{
  "win_length": 400,
  "encoder_kernel_size": 5,
  "label_smoothing": 0.05,
  "decoder_layers": 6,
  "decoder_activation": "reglu",
  "decoder_qk_norm": false,
  "optimizer": "cautious_adamw",
  "beta1": 0.8,
  "eps": 1e-10,
  "gradient_centralization": true,
  "epochs": 68.5
}
Rows from block 5 of the audio encoder of a small audio captioner, named by matrix and row number. Each number is 50 + 10 x the weight over its row's rms, rounded and kept within 0 to 99. All counts start at 0. After the name is the row's rms in percent of the matrix's.
After each channel's rows are labels from the 100 clips, of 14976, where the channel reaches its highest value: "strongest on" is what is common among them; "lies over" is the class under the peak. Only what is clearly more common there than usual is listed. The data: synthesized solo parts of chorales (CocoChorales). In brackets: how many of the 100.
# conv: pointwise conv (encoder.blocks.5.conv.weight, 384x384x1), inputs 215-257

conv.31 094:58 48 34 54 54 45 51 36 64 49 43 49 48 52 42 45 43 48 47 57 37 54 53 31 47 51 46 51 54 46 53 45 41 56 42 50 50 46 56 27 33 58 37
strongest on: note F3 (64); tuba (53); note A#3 (43); note G#3 (35)
lies over: silence (50); F3 (38)

conv.5 101:40 48 54 35 46 40 45 62 56 44 50 43 51 60 57 47 54 59 37 62 54 52 48 65 43 73 60 57 62 63 51 48 36 61 48 48 48 60 41 39 34 63 36
strongest on: note B3 (65); note C#4 (44); note A#3 (42); note A3 (32)
lies over: silence (75)

conv.231 101:41 63 51 55 62 51 42 51 28 35 51 53 57 60 48 48 65 40 48 55 61 53 68 42 35 62 54 44 49 53 71 52 49 41 46 52 42 61 62 55 48 44 44
strongest on: cello (79); note C#4 (62); note A3 (52); note B3 (37)
lies over: silence (55)

conv.13 097:56 49 49 41 51 41 54 69 56 67 30 48 59 49 56 56 54 50 61 49 64 60 49 52 56 45 35 58 50 38 47 36 38 54 42 52 66 47 65 42 45 43 51
strongest on: note F3 (100); note G3 (69); tuba (56); bassoon (44)
lies over: F3 (95)

conv.6 096:71 45 52 61 48 47 55 54 39 50 33 49 45 46 49 59 43 60 30 49 54 55 37 50 58 62 62 46 53 53 51 34 45 46 58 53 60 58 50 36 39 47 43
strongest on: note F3 (97); tuba (85); note A#3 (46); note C4 (46)
lies over: F3 (74)

conv.75 100:28 48 56 50 61 64 53 40 39 18 54 48 45 49 56 47 48 47 49 64 41 52 40 51 50 53 59 57 49 52 60 53 35 49 60 47 25 59 42 74 54 57 54
strongest on: cello (40); note D#4 (39)
lies over: silence (71)

conv.80 098:74 68 46 57 56 45 43 55 26 54 50 64 34 51 39 59 51 32 52 29 59 67 36 41 55 47 46 51 30 53 42 54 38 43 37 64 42 51 58 58 43 53 51
strongest on: note A3 (94); note B3 (53); tuba (52); note G3 (41)
lies over: silence (76)

conv.11 097:70 48 55 56 45 44 53 60 51 66 21 43 54 26 55 66 44 48 53 42 60 56 59 61 45 41 40 37 42 36 50 35 40 41 44 49 66 35 55 43 59 34 63
strongest on: tuba (70); note F3 (49); note E3 (45); note G3 (38)
lies over: F3 (32); E3 (30)

conv.130 098:52 38 51 49 41 44 65 46 56 52 20 40 57 26 45 54 54 68 57 59 46 44 64 67 45 53 52 43 56 58 59 21 30 39 66 39 58 31 37 48 59 43 51
strongest on: note C4 (61); note E4 (43); note D4 (32); note B3 (27)
lies over: silence (81)

conv.361 097:39 62 54 49 58 50 49 55 32 41 49 55 42 53 53 68 51 53 60 59 55 47 58 50 44 44 29 47 61 50 62 57 57 53 51 63 50 64 52 61 53 54 56
strongest on: cello (68); note D#4 (42); note C#4 (40); note E4 (36)
lies over: silence (40)

conv.339 098:65 58 51 49 64 59 51 51 51 27 57 50 49 48 53 50 55 47 50 46 61 49 51 39 55 47 44 44 46 47 55 53 44 45 71 50 56 43 49 63 46 51 65
strongest on: note F3 (64); cello (57); note A#3 (37); note C4 (33)
lies over: F3 (54)

conv.30 100:55 60 58 55 57 46 49 50 43 58 28 46 34 54 46 68 57 52 44 45 55 51 56 55 49 55 42 49 52 53 54 38 21 58 40 50 50 45 56 41 46 44 50
strongest on: note F3 (57); note G3 (55); tuba (51); note E3 (46)
lies over: F3 (44); E3 (34)

conv.66 098:43 30 25 45 46 59 61 42 40 54 58 41 32 37 70 35 54 62 49 46 32 57 41 40 38 40 56 55 64 39 49 57 65 36 52 21 67 44 56 39 54 51 49
strongest on: tuba (79); note G3 (67); note A3 (63); note F#3 (25)
lies over: A3 (53)

conv.104 097:60 64 53 38 51 38 54 56 64 45 32 53 55 33 50 53 65 50 55 53 45 51 60 59 52 45 45 55 66 51 54 33 37 51 50 42 51 47 46 33 50 51 44
strongest on: cello (72); note D#3 (53); note G#3 (47); note A#3 (39)
lies over: silence (43)

conv.349 098:53 55 56 41 51 46 47 57 40 57 26 51 22 52 52 65 56 63 59 54 54 62 40 60 54 52 51 64 63 56 57 30 24 53 48 45 55 57 50 47 50 37 51
strongest on: note C4 (99); tuba (46); note A#3 (38); note B3 (31)
lies over: silence (54); C4 (44)

conv.330 105:50 40 46 54 31 50 52 50 53 67 58 42 58 63 50 55 02 41 52 47 56 49 50 52 44 51 48 54 44 42 19 65 53 58 48 53 49 44 53 57 53 48 52
strongest on: note A3 (53); note F3 (42); double bass (33)
lies over: A3 (37); F3 (31)

conv.62 098:60 37 36 41 50 51 35 63 47 64 33 37 39 32 56 51 47 55 56 49 64 53 40 45 43 54 33 47 60 53 48 37 30 48 44 32 60 39 64 39 59 36 50
strongest on: note F3 (55); tuba (55); note A#3 (39); note G3 (33)
lies over: F3 (38); silence (31)

conv.322 099:41 52 30 47 46 50 46 47 46 49 40 59 53 54 41 39 47 52 58 59 45 39 55 14 44 47 61 56 44 50 41 44 43 47 52 44 32 40 53 37 52 43 58
strongest on: note C#4 (57); note C4 (43); tuba (42); note G#3 (35)
lies over: silence (58)

conv.19 100:51 54 54 55 41 31 62 53 47 61 19 61 47 45 62 56 49 63 61 51 46 51 60 51 49 40 42 51 57 62 46 31 52 43 41 52 74 44 39 59 52 59 44
strongest on: note D#4 (84); note A#3 (30); note C#4 (30); note F4 (29)
lies over: silence (79)

conv.149 098:65 53 51 55 46 75 41 54 49 50 56 56 61 49 53 52 52 50 46 55 45 53 51 55 57 48 51 59 47 28 62 54 52 52 45 50 51 41 55 32 58 48 56
strongest on: cello (90); note D3 (48); note F#3 (42); note C#3 (25)
lies over: D3 (30)

conv.163 101:36 48 43 38 56 37 51 48 56 54 31 48 66 47 54 42 55 58 49 58 51 44 67 34 61 39 51 62 63 58 51 33 48 42 35 53 57 57 49 41 49 54 53
strongest on: note G#3 (56); cello (33); note A#3 (29); note A3 (27)
lies over: silence (74)

conv.120 097:33 56 52 50 53 45 53 56 17 52 48 55 36 64 54 53 48 59 65 52 45 36 53 50 29 61 65 49 67 52 57 50 45 48 52 61 48 52 47 62 64 60 55
strongest on: note D#4 (66); tuba (40); note A#3 (38); note D4 (35)
lies over: silence (56)

conv.146 099:49 51 48 61 56 47 35 45 37 55 65 47 60 49 44 37 49 36 49 52 58 49 61 23 76 47 42 46 46 56 50 66 50 39 52 51 41 55 38 62 57 45 48
strongest on: note G#3 (84); note A#3 (57); tuba (43); note F#3 (34)
lies over: silence (58)

conv.201 101:55 59 42 39 52 48 52 56 44 59 37 61 24 57 48 41 58 65 59 33 43 34 34 43 45 61 60 43 50 66 56 43 54 50 40 61 59 37 54 62 42 84 43
strongest on: note F#5 (36); note C#4 (33); note F#3 (25)
lies over: F#5 (28)

conv.47 106:46 38 55 51 51 41 43 40 62 58 45 30 72 48 44 51 51 39 45 56 51 49 60 46 72 52 35 35 52 75 50 35 52 52 40 39 31 41 59 61 49 38 45
strongest on: note G#3 (73); note A#3 (48); tuba (42); note F#3 (33)
lies over: silence (61)

conv.33 105:66 56 49 44 42 28 43 51 61 58 38 51 39 63 55 47 53 53 63 39 51 42 30 65 43 70 54 47 69 63 48 38 36 61 57 53 59 48 43 51 46 48 46
strongest on: note C4 (36); tuba (31); note G#3 (28); note G3 (26)
lies over: silence (72)

conv.347 097:50 71 39 47 56 50 55 52 42 40 42 71 43 52 43 46 58 38 48 55 67 58 57 49 60 41 36 59 36 47 49 41 27 48 45 67 42 52 59 39 60 46 61
strongest on: cello (43); note C#4 (43); note D5 (33); note G#3 (31)
lies over: silence (68)

conv.63 101:41 31 41 41 52 38 46 47 52 56 48 28 65 44 56 50 50 56 50 58 46 56 58 30 69 52 47 58 54 58 52 44 44 42 42 47 52 46 48 54 44 55 48
strongest on: note G#3 (83); note A#3 (55); tuba (51); note F#3 (27)
lies over: silence (76)

conv.160 098:53 54 33 48 40 41 42 53 49 65 39 52 56 46 57 49 52 50 50 61 59 75 62 40 51 49 35 54 53 41 41 43 28 51 39 50 45 53 57 46 48 43 58
strongest on: note C#4 (88); bassoon (51); note G#3 (38); note B3 (35)
lies over: silence (54)

conv.145 102:52 61 44 59 51 31 55 53 61 50 39 57 72 41 57 38 70 47 51 34 52 59 66 49 52 61 48 28 50 63 52 22 39 39 54 21 52 37 41 49 57 46 53
strongest on: note G#3 (93); cello (58); note A#3 (57); note F#3 (41)
lies over: silence (74)

conv.38 100:44 45 43 53 59 59 43 54 18 52 74 56 34 47 60 48 50 50 57 50 51 55 50 44 44 54 58 55 52 36 42 59 52 47 56 44 50 50 51 47 64 48 58
strongest on: tuba (97); note G3 (74); note A3 (57); note G#3 (38)
lies over: A3 (50); G#3 (33)

conv.208 098:58 46 48 68 59 56 50 67 39 60 53 53 53 43 55 52 49 60 44 39 57 49 45 43 47 66 74 50 52 70 55 55 52 44 51 40 56 55 45 38 38 50 27
strongest on: note A3 (94); bassoon (92); note B3 (67); note G3 (31)
lies over: B3 (49)

conv.326 101:43 51 51 39 56 39 52 56 47 47 36 36 50 47 55 50 59 56 45 61 58 42 59 53 52 63 42 59 61 59 53 44 21 57 54 47 53 46 39 29 46 48 63
strongest on: note C4 (99); cello (51); note G3 (43); tuba (41)
lies over: C4 (63); silence (34)

conv.287 093:46 55 63 60 42 45 55 47 52 56 38 40 40 55 70 49 58 40 36 55 53 70 37 44 35 58 48 54 59 48 48 41 55 41 57 44 41 46 39 84 46 59 53
strongest on: note G#3 (54); note A#3 (50); tuba (44)
lies over: silence (29)

conv.142 101:47 53 43 53 53 62 44 49 53 36 39 56 59 41 58 42 44 51 56 57 48 40 53 47 53 56 48 62 59 52 64 47 49 46 52 47 48 57 53 37 56 51 62
strongest on: cello (95); note A#3 (92); note G#3 (51); note B3 (36)
lies over: silence (38); A#3 (34)

conv.275 107:56 70 25 45 47 40 53 39 40 44 38 64 34 51 55 37 46 47 55 58 51 67 57 40 53 47 41 60 54 55 45 40 37 31 47 60 56 53 51 52 54 52 55
strongest on: note G#3 (42); note C#4 (40); cello (34)
lies over: silence (70)

conv.309 094:59 48 50 63 42 41 48 48 52 59 47 38 53 55 46 45 53 42 44 39 43 50 51 28 26 55 46 37 54 48 54 38 54 48 47 49 60 40 59 51 44 62 71
strongest on: note F3 (78); tuba (49); note A#3 (48); note G3 (32)
lies over: F3 (50); silence (35)

conv.158 096:39 55 59 53 51 37 54 48 65 38 51 53 71 79 35 57 50 31 63 39 60 37 44 64 33 60 51 57 50 60 55 45 40 82 47 60 23 51 54 59 52 67 48
strongest on: note B3 (74); note A#3 (33); tuba (31)
lies over: silence (45); B3 (40)

conv.255 094:51 45 57 39 51 51 44 53 44 64 42 32 23 43 50 68 59 64 32 64 59 43 50 51 60 67 54 58 58 60 54 36 30 59 54 46 42 56 60 50 50 50 50
strongest on: note C4 (80); tuba (37); note A#3 (31); note C#4 (29)
lies over: silence (76)