Rows from block 4 of the audio encoder of a small audio captioner, named by matrix and row number. Each number is 500 + 25 x the weight over its row's rms, rounded and kept within 0 to 999. All counts start at 0. Numbers have three digits each.
After each channel's rows are labels from the 100 clips, of 14976, where the channel reaches its highest value: "top examples" is what is common among them; "lies over" is the class under the peak. Only what is clearly more common there than usual is listed. The data: synthesized solo parts of chorales (CocoChorales).
# conv: width-5 conv, dilation 3 (encoder.blocks.4.conv.weight, 384x384x5, each kernel summed), inputs 234-272

conv.35:458492505508489526487527498499525476510488474482532510525442508489506518482522496508506508523474497526533531510476522
top examples: note F#3; tuba; note E3; note G#3
lies over: F#3

conv.270:502498453426491489497496482518524488504473560518464521507516492493486500506404491487481509505518519509525450532538444
top examples: note C4; tuba; note A#3; note G3
lies over: C4

conv.228:487490437501464476451496507504413467486500457459507507496477519522490499524467516507482509510530493516468477515488541
top examples: note F5; note G5; note D#5; trumpet
lies over: silence; F5

conv.286:504504539491505483547512490500442523522531479488507495500516514508508451509509507500517525508493454492521503489496535
top examples: note A3; note G3; tuba; note B3
lies over: silence

conv.79:508497528522460485488543486531459490499505508539499542538572491488557515496498451467536532532535515454475508522489518
top examples: note A3; tuba; note F3; note A#3
lies over: A3

conv.39:486484527516531450488518497501503507503493466500511465518550497512539469527504469543538501520505494498481509493502537
top examples: note D4; note C4; note E4; tuba
lies over: silence

conv.331:515514530502517475529447519484482520514533479508520515512510518497506483537505504490495504503508502472541456497453482
top examples: flute; clarinet
lies over: silence

conv.361:474497478502471471487508497498491536488488455473488513491527453477510472508474500466514492507518464461458507511451551
top examples: note A3; tuba; note A#3; note F3
lies over: silence

conv.61:471497492518493535486500501498544476506491530503469490460489518501516507490506502465497500476482517514498510495495506
top examples: tuba; note G3; note E3; note D3
lies over: G3; E3

conv.184:501503481507515512511585502487493509512506498489449531519519531497519504517502514476511502459481488526521503499503547
top examples: note F3; tuba; note C4; note A#3
lies over: F3

conv.14:481479452502492452474501540519505470497495489515479496527503477513476427506439512468449526477523528487490493504481474
top examples: note F3; note F5; note G3; note A#3
lies over: silence

conv.1:531529502490475402480539510510489495501476461486485495507478498486490514481513495534501476509499495470483502504484477
top examples: note C4; note A#3; note C#4; bassoon
lies over: silence; C4

conv.227:508510495487499501477492494470469466511501513521497500498502458503514441516523503495461517488554472505451581480470407
top examples: note G#3; note A#3; note F#3; instrument: tuba
lies over: silence; G#3

conv.174:484508529540467501546494529506435543493485512480490469473535462517512470486486489449513509508538482487469505533468525
top examples: note A3; note B3; note G3; note C4
lies over: silence

conv.285:517489459508523458464511486501478501496483467485507522511537493504526488557463513480517521521528508534487468495501568
top examples: note F5; note F4
lies over: silence

conv.364:510501500472471478492511504501498516511484519487516507490468475482493458473524513494514487545481498501484398523483442
top examples: note C4; tuba; note A#3; note C#4
lies over: C4; silence

conv.352:491471500501488517496486510477469506480476523487519512479491520470501515498502517499534536505473496527493551484505512
top examples: note F5; note F4; note D#5
lies over: silence

conv.55:473512452486500482496473506510481511495483471521495486496534485506474520497384484488514536509495507476496506493511544
top examples: note A3; note A4; note B3; note G3
lies over: silence

conv.342:490505447453488492515502499497488516484496539560478530497533441485504467499454501451495512456515495482473538480478478
top examples: note E4; note E5
lies over: silence

conv.171:488515487449504443471490476517501472500471512507479510494512464530495475524478483487437538486547500484491536525491405
top examples: note G#3; note A#3; tuba; note F#3
lies over: silence

conv.242:501487522509454490504504481490520476478509491493495439506470502521468500493529542501447483446514517468528548499515485
top examples: note F#3; tuba; note G#3; note E3
lies over: F#3

conv.302:494536538508493473483512474498485530472457486500470517531484462529510496486522476520491512465515519510481526496508420
top examples: note C4; note A#3; tuba; note D#3
lies over: silence

conv.120:510521500518478440510471482505508502512488472535532490503494494455511495490495526487518460546512498497486489494528453
top examples: note E4; note C#4; note C4; bassoon
lies over: silence

conv.45:524520527534514498511505493495484501508560528541503472483575501496517463512500519537502478539509500447533581530479523
top examples: note F5; note D#5
lies over: F5

conv.114:522500493499496502476592520497488513513510495519358490516508527509496517505504513476503479456512511507514511494489514
top examples: note A3; note F3; tuba; note G3
lies over: silence; F3

conv.98:469466540560502524515525479504565517477493480513521537482531463483498475497547495431518505535472475493441530485489517
top examples: note F#3; note G#3; note C#5
lies over: silence

conv.373:521480516493521521482488491503447528495441549486500498532518523494535527497482473514551516560490481533472537506501518
top examples: note D4; note E4; note C4; tuba
lies over: silence

conv.186:500496451461494485524497491495496492472497520524493509515532435491488455520438501463487521533522472500489511482506473
top examples: note G#3; note A#3; note F#3; tuba
lies over: silence

conv.185:510506511473491505475487493514474505511457525508492516478525488489499508496491497497501486358511503522469476511500482
top examples: note C4; tuba; note C#4; note A#3
lies over: C4

conv.62:498516475493509488516385497501477531499470475526505467474513445504483484516458492472474474516528499505476526531481479
top examples: note G#3; note A#3; tuba; note F#3
lies over: silence

conv.324:519469478548478525520487511454461518513492507471516527513503523469517453490465500467546548522476483532495456464520520
top examples: tuba; note A3; note D3; note D#3
lies over: A3

conv.90:518507505519481520469428512494504498499498527504488495396508477504493494516506524477510461459530499499498525504482500
top examples: note E4; note D4; cello; note B3
lies over: silence

conv.297:507500512478527497540476514503535529511524506466526468498454513505519501512490514530424496525494541512547482509483441
top examples: flute
lies over: silence

conv.358:476495511499464524482545456534527527483471480485524529509491473515511492518531508504486483531515529480494444561495488
top examples: note F#3; tuba; note G#3; note B3
lies over: F#3

conv.30:475489484506491533515528537523513525529537566454484465501461491502541468484501511488433478549517499476524541502466488
top examples: note F#3; note G#3; cello
lies over: F#3

conv.194:525505527478526506562516508502535540516555513453510467509472522510518498516515491516433491513484531504539487496495496
top examples: flute
lies over: silence

conv.142:521497469502514517521545532484509511498503504569485469488538480481429499479401520451506507511512480491470532488501509
top examples: note G#3; note A#3; note F#3; tuba
lies over: G#3; silence

conv.168:518506499475507516461506500476480450511471496501489476508490437525489485507518508478479534488536489498414568492476467
top examples: note G#3; tuba; note A#3; note F#3
lies over: G#3

conv.253:484508447494484491443518455502526483501487524469463486496475486533463534515434460548500507461524503518493554480508550
top examples: note F3; note G3; bassoon; note A3
lies over: F3; F4

conv.160:463501501486465485485485496536521485482525526495477507494476480471520476486500491476455494509513499440537522487449476
top examples: note E4; note E5; note D4
lies over: E4; E5

conv.102:512477502476482528499489495501473492505498567486487525469504506510509488489479503509532537479489492512508473483525524
top examples: tuba; note G3; note F3; note A3
lies over: F3

conv.115:461521512516479514493524468490516514490485439538489516504515463504498511530507490472518473530511514535465507559495458
top examples: note C4; note A#3; note C#4; note G#3
lies over: silence; C4

conv.378:501501488483501519499542479502514498480454466494546536500530514484524480513456468469547517565477518530469414505492548
top examples: note D4; tuba; note C4; note E4
lies over: silence

conv.221:512523487490522411486506491511467513496500434537515503511521494526508487522488490483497493508525513455513449519472460
top examples: note E4; note E5
lies over: silence

conv.345:520493462503486506507473485501470499491494516424539538510502512477544530489463511539514528498476460561475534503481517
top examples: note F5; note F4; note D#5
lies over: silence

conv.372:478473488478494517486517472479547496470512520472544545535465521489509503486509467521511507554463506528508378486508514
top examples: tuba; note G3; note B3; note F3
lies over: F3

conv.18:492504507471480494514471501499513521490485563520485487521498468496494500505433506498464499549481524482510516507528434
top examples: note C4; note A#3; cello; note C#4
lies over: silence

conv.108:480507501511501521493553486491513516497511523503508536486501507503523498504506487521520501363487503517512589506476515
top examples: note F3; double bass; note G3
lies over: F3; A3

conv.34:488474551490512514482537493502500538511468527488520489496467478493494497484536488500504447537485495449501494540446512
top examples: note F#3; note F#5; note G#3
lies over: F#3; silence

conv.36:472554531472525511454510498526506478516505542508487531491524493502507484510494512495550526497530520487496537520496541
top examples: note F3; tuba; note A#3; note F#3
lies over: F3; F#3

conv.291:476494504523469510487488515486510505509493439511499457463537506517504523517493494511489503476504510499469584529537497
top examples: note D4; bassoon; note D3; note B3
lies over: D4; D3

conv.183:512487522519478535512498501500504515503492496515487476520514483499478502504516525428495456505511499455488481511515529
top examples: note F#3; note G#3; tuba
lies over: F#3

conv.277:498492505515461471504456507504520472514488487546488471501473485484466443471455498470473510491517515504505513499542440
top examples: tuba; note C#4; note G#3; note C4
lies over: silence

conv.367:510496486478489461482505523462487506476487537555484499482554426480479447530472520455450503520551510516475453501512478
top examples: note G#3; note A#3; cello; note F#3
lies over: silence; G#3