A small audio captioner, trained from scratch.
Model: log mel input, encoder arch tdnn, encoder norm batchnorm, encoder activation mish, decoder width 320, decoder norm layernorm, decoder activation reglu.
Data: trained on synthesized solo parts of chorales (CocoChorales), 68.5 epochs.
Rows from block 6 of the audio encoder of a small audio captioner, named by matrix and row number. Each number is 128 + 32 x the weight over its row's rms, rounded and kept within 0 to 255. All counts start at 0. Numbers have three digits each.
After each channel's rows are labels from the 100 clips, of 14976, where the channel reaches its highest value: "top examples" is what is common among them. Only what is clearly more common there than usual is listed. The data: synthesized solo parts of chorales (CocoChorales). In brackets: how many of the 100.
# conv: width-5 conv (encoder.blocks.6.conv.weight, 384x384x5, each kernel summed), inputs 192-287

conv.330:115102154153142079072103143164064126084129104097076184121101114146140114150120091133010127120115095140135120092159115076127143145157164157149097102107130126103071120111071123152108052115154074144120141151121130123117117100144149138112162109133140134108089097154117138112143145150147124185
top examples: note C#3 (38); note G#3 (37); tuba (31)

conv.45:121145149130067100179116148179090003080211137098110110127134112171057149145129083129093102150167123131141172088119127128122085128116129119050161133085154123164156161082129151131131106110122137113065153156142157073076111130124157135148099149096110151129138091152169128140107110125181130135
top examples: note B3 (57); note C#4 (34); note B4 (32); note A#3 (32)

conv.73:119108141060100110113081084145087129147132108109144133121099201114085101139164094129152123115092137112183188106109075154151191134158080167152170089151140146124139133133160106147153127109215067138145174161121148126029134090172099188138211118131141126125055136157127083170181119168100114132
top examples: note C#3 (40); note G#3 (38); note F#3 (32); note C#5 (31)

conv.350:106134203154173133117142096133118163117103117107134162019115135139143138117110104059152125139144142084106147123153116099157141094162167255138150122102135096134129085140120117111147147114177126142133140128146125158122112101116113158122139166123149160101098064147145140135131136253135154114
top examples: double bass (68); note A3 (57); note A#3 (46)

conv.226:090173104134127124100108053156108151106081098113121130149103175165137088074143099111132095083128087098162193140132034117132166152134074151115172124115160135129106109188151135112146143070147110156095119246101173137130136118134122221120158084150120096187133109146136154178119117133132139104
top examples: note D4 (48); note D5 (38); note C4 (33); note D#4 (29)

conv.188:111166151148142151148136107171131076100123104092148119157093061154148141127143132154070069124130073161113142068163174123142086166100155154092102174065140140122151174133093121168125121197136133121108154173189148106123109115080187116127106119110161111144105120139166159146053076138152150106
top examples: note D4 (49); note C#4 (31); bassoon (29); note B3 (25)

conv.183:097092110175153124116141102134121098139130120150075130077134142141114112143059136122122115116140127158054129107154125163137190125127134130132116138101122125091144074152143146084120148157122080149165075169179162154132149142164124146140120024100079062175130180113140171132133141144071101138
top examples: note F5 (58); note D#5 (35)

conv.131:112158128132085134069085090157102135169115118120085122114119174153090127122140087129176135098158142087136176127135113113141180152132125131152173062156164167121131085109171131122170144142133094149169142203134138114000095116143120216129190095151131127141081167106148169169127122112107131074
top examples: note C#3 (44); note G#3 (43); note C#5 (42); note F#3 (28)

conv.370:168117107159121153153087126095113047128156122132121106143103079135102112137136053179157052115129114121144152075173156147145095113137113082090098159085096157130157127081099152122143152127104092072101163143155181137025094111127141110127139068153146093102084151129128127124146117104119108106
top examples: note B3 (68); tuba (39); note C#4 (31); note A3 (28)

conv.259:148085217129117153161120115140135088107160134112148168000141138150087140146058124041153127138133111138106120102123107136157092108120153241108161135132115124132160120129155160101130136140191133144117140131132127161130115102132119122122068127049096136114140076147137152113112118255144139158
top examples: double bass (70); note C4 (39); note G5 (30)

conv.342:101119130097114103124107150149140099132150087128154117091123164111106134106074147062116121138155142101111157104094102154123191155099065180097154149107112077096169119150165098111116143159180107127156085133164120133156130142134124158153152131094127137154163128132119188164149141163098107157
top examples: note F5 (83); note D#5 (50); note G5 (31); flute (29)

conv.216:035125134167131119159165071149112117111134156078138080128093052153113085138123084156087069172134134146091094108154146141146119093138114145088118152066149121123167150152111153081085124121127084129121153107145105091141147180137140095149101094082122101147117138134125141123122079143124167117
top examples: note B3 (90); tuba (44); note C#4 (35); note A3 (30)

conv.91:068156120141153096149152124113080095101124148106147079159100100140095108132167129171140095149175145138128154134132163120121146113149137129068124159058126075132125137085147128025120123140114083056132165096194126118072135163106167149187166089099154090085095137140150109161119136105114131124
top examples: note B3 (73); tuba (49); note A#3 (26); note A3 (25)

conv.62:104131103072088069103053134160118108134146076112173113179071173076124113110157115115141108120132122074189190138102116171156194163104096111139154146094163125083150168156157118147140101149195067161130153161153161101080137125144132203133217102107141122150095128150141078196192140088087095132
top examples: note D4 (58); note C4 (39); note D#4 (31); bassoon (25)

conv.63:144133147147148110120128121118111150103125105152121140108118103092137118141108124134113107109168076128093122092131146122115143094110209118143141124076148095090063128132116144115138143156123119124123127185168139164137138162093185140133129131011147144134127105184164155111116143118128142098
top examples: note D4 (51); note E4 (34); note G#4 (29); tuba (26)

conv.17:143133130141134142182124110128012089139200129096143141148150123156128121130129089119144108126137131127144076119135164139132105063122140118109128126139074130150165119040147173114127143114158140039106140045105135107082146113158115057107122090135100144065147153100155130106163102137150132129
top examples: note B3 (64); note C#4 (38)

conv.210:146087109100148144139121107088117141160126153142164124154172164033134119137164127166174117085132130175191116153124145196170133075122132149146154122163101165151138118161147109086124100122173142131104146118110153149140155147118140126145155089123129098125108162157112000118107111172125121117
top examples: note C#4 (96); note G#3 (46); note B3 (38); tuba (30)

conv.194:104159158117079122182148104156098075129159168103108048134076058151085077160128088138143058191140133114149103090138119134098079111143094176080102127084107123144193151122130162105120131162150112099102164097125119111117100149123111085132086100105086086108124118119144154121121052167138135094
top examples: note B3 (53); note B4 (47); note C#5 (30); horn (25)

conv.105:139129084114116099145137161191157085087159091118139147226111141138143132094137145148114112124114123149180173124084141134118135175093072067100124166082137119081154166171129131134137108167117151113073108162155179115158118115106159148135146138129130163153134154140165130179141108016162122182
top examples: note D4 (51); note D5 (31); note C4 (31); note E4 (26)

conv.31:093117123113116038125082135133071091095188086111103139110120140164119121122086150114041132133145139144121143127131020112106130147147087155099155130116113096100145137134131119147088047081170131163135119195141145135132091101133167164146117118119089116151148124120107146141122134144144113208
top examples: note D4 (77); note C4 (46); note D#4 (42); bassoon (29)

conv.126:132124141130130060140093169175136082097142087144132124145127178137134133094114150125071101131133086148108194113115106111085171159146106135096164148084185110096157173157151094147136100171116158138076104156162180143177124146119153183126125161095103158160154097148145135135089124117165121116
top examples: note D4 (58); note D5 (32); note C4 (30); note A#3 (26)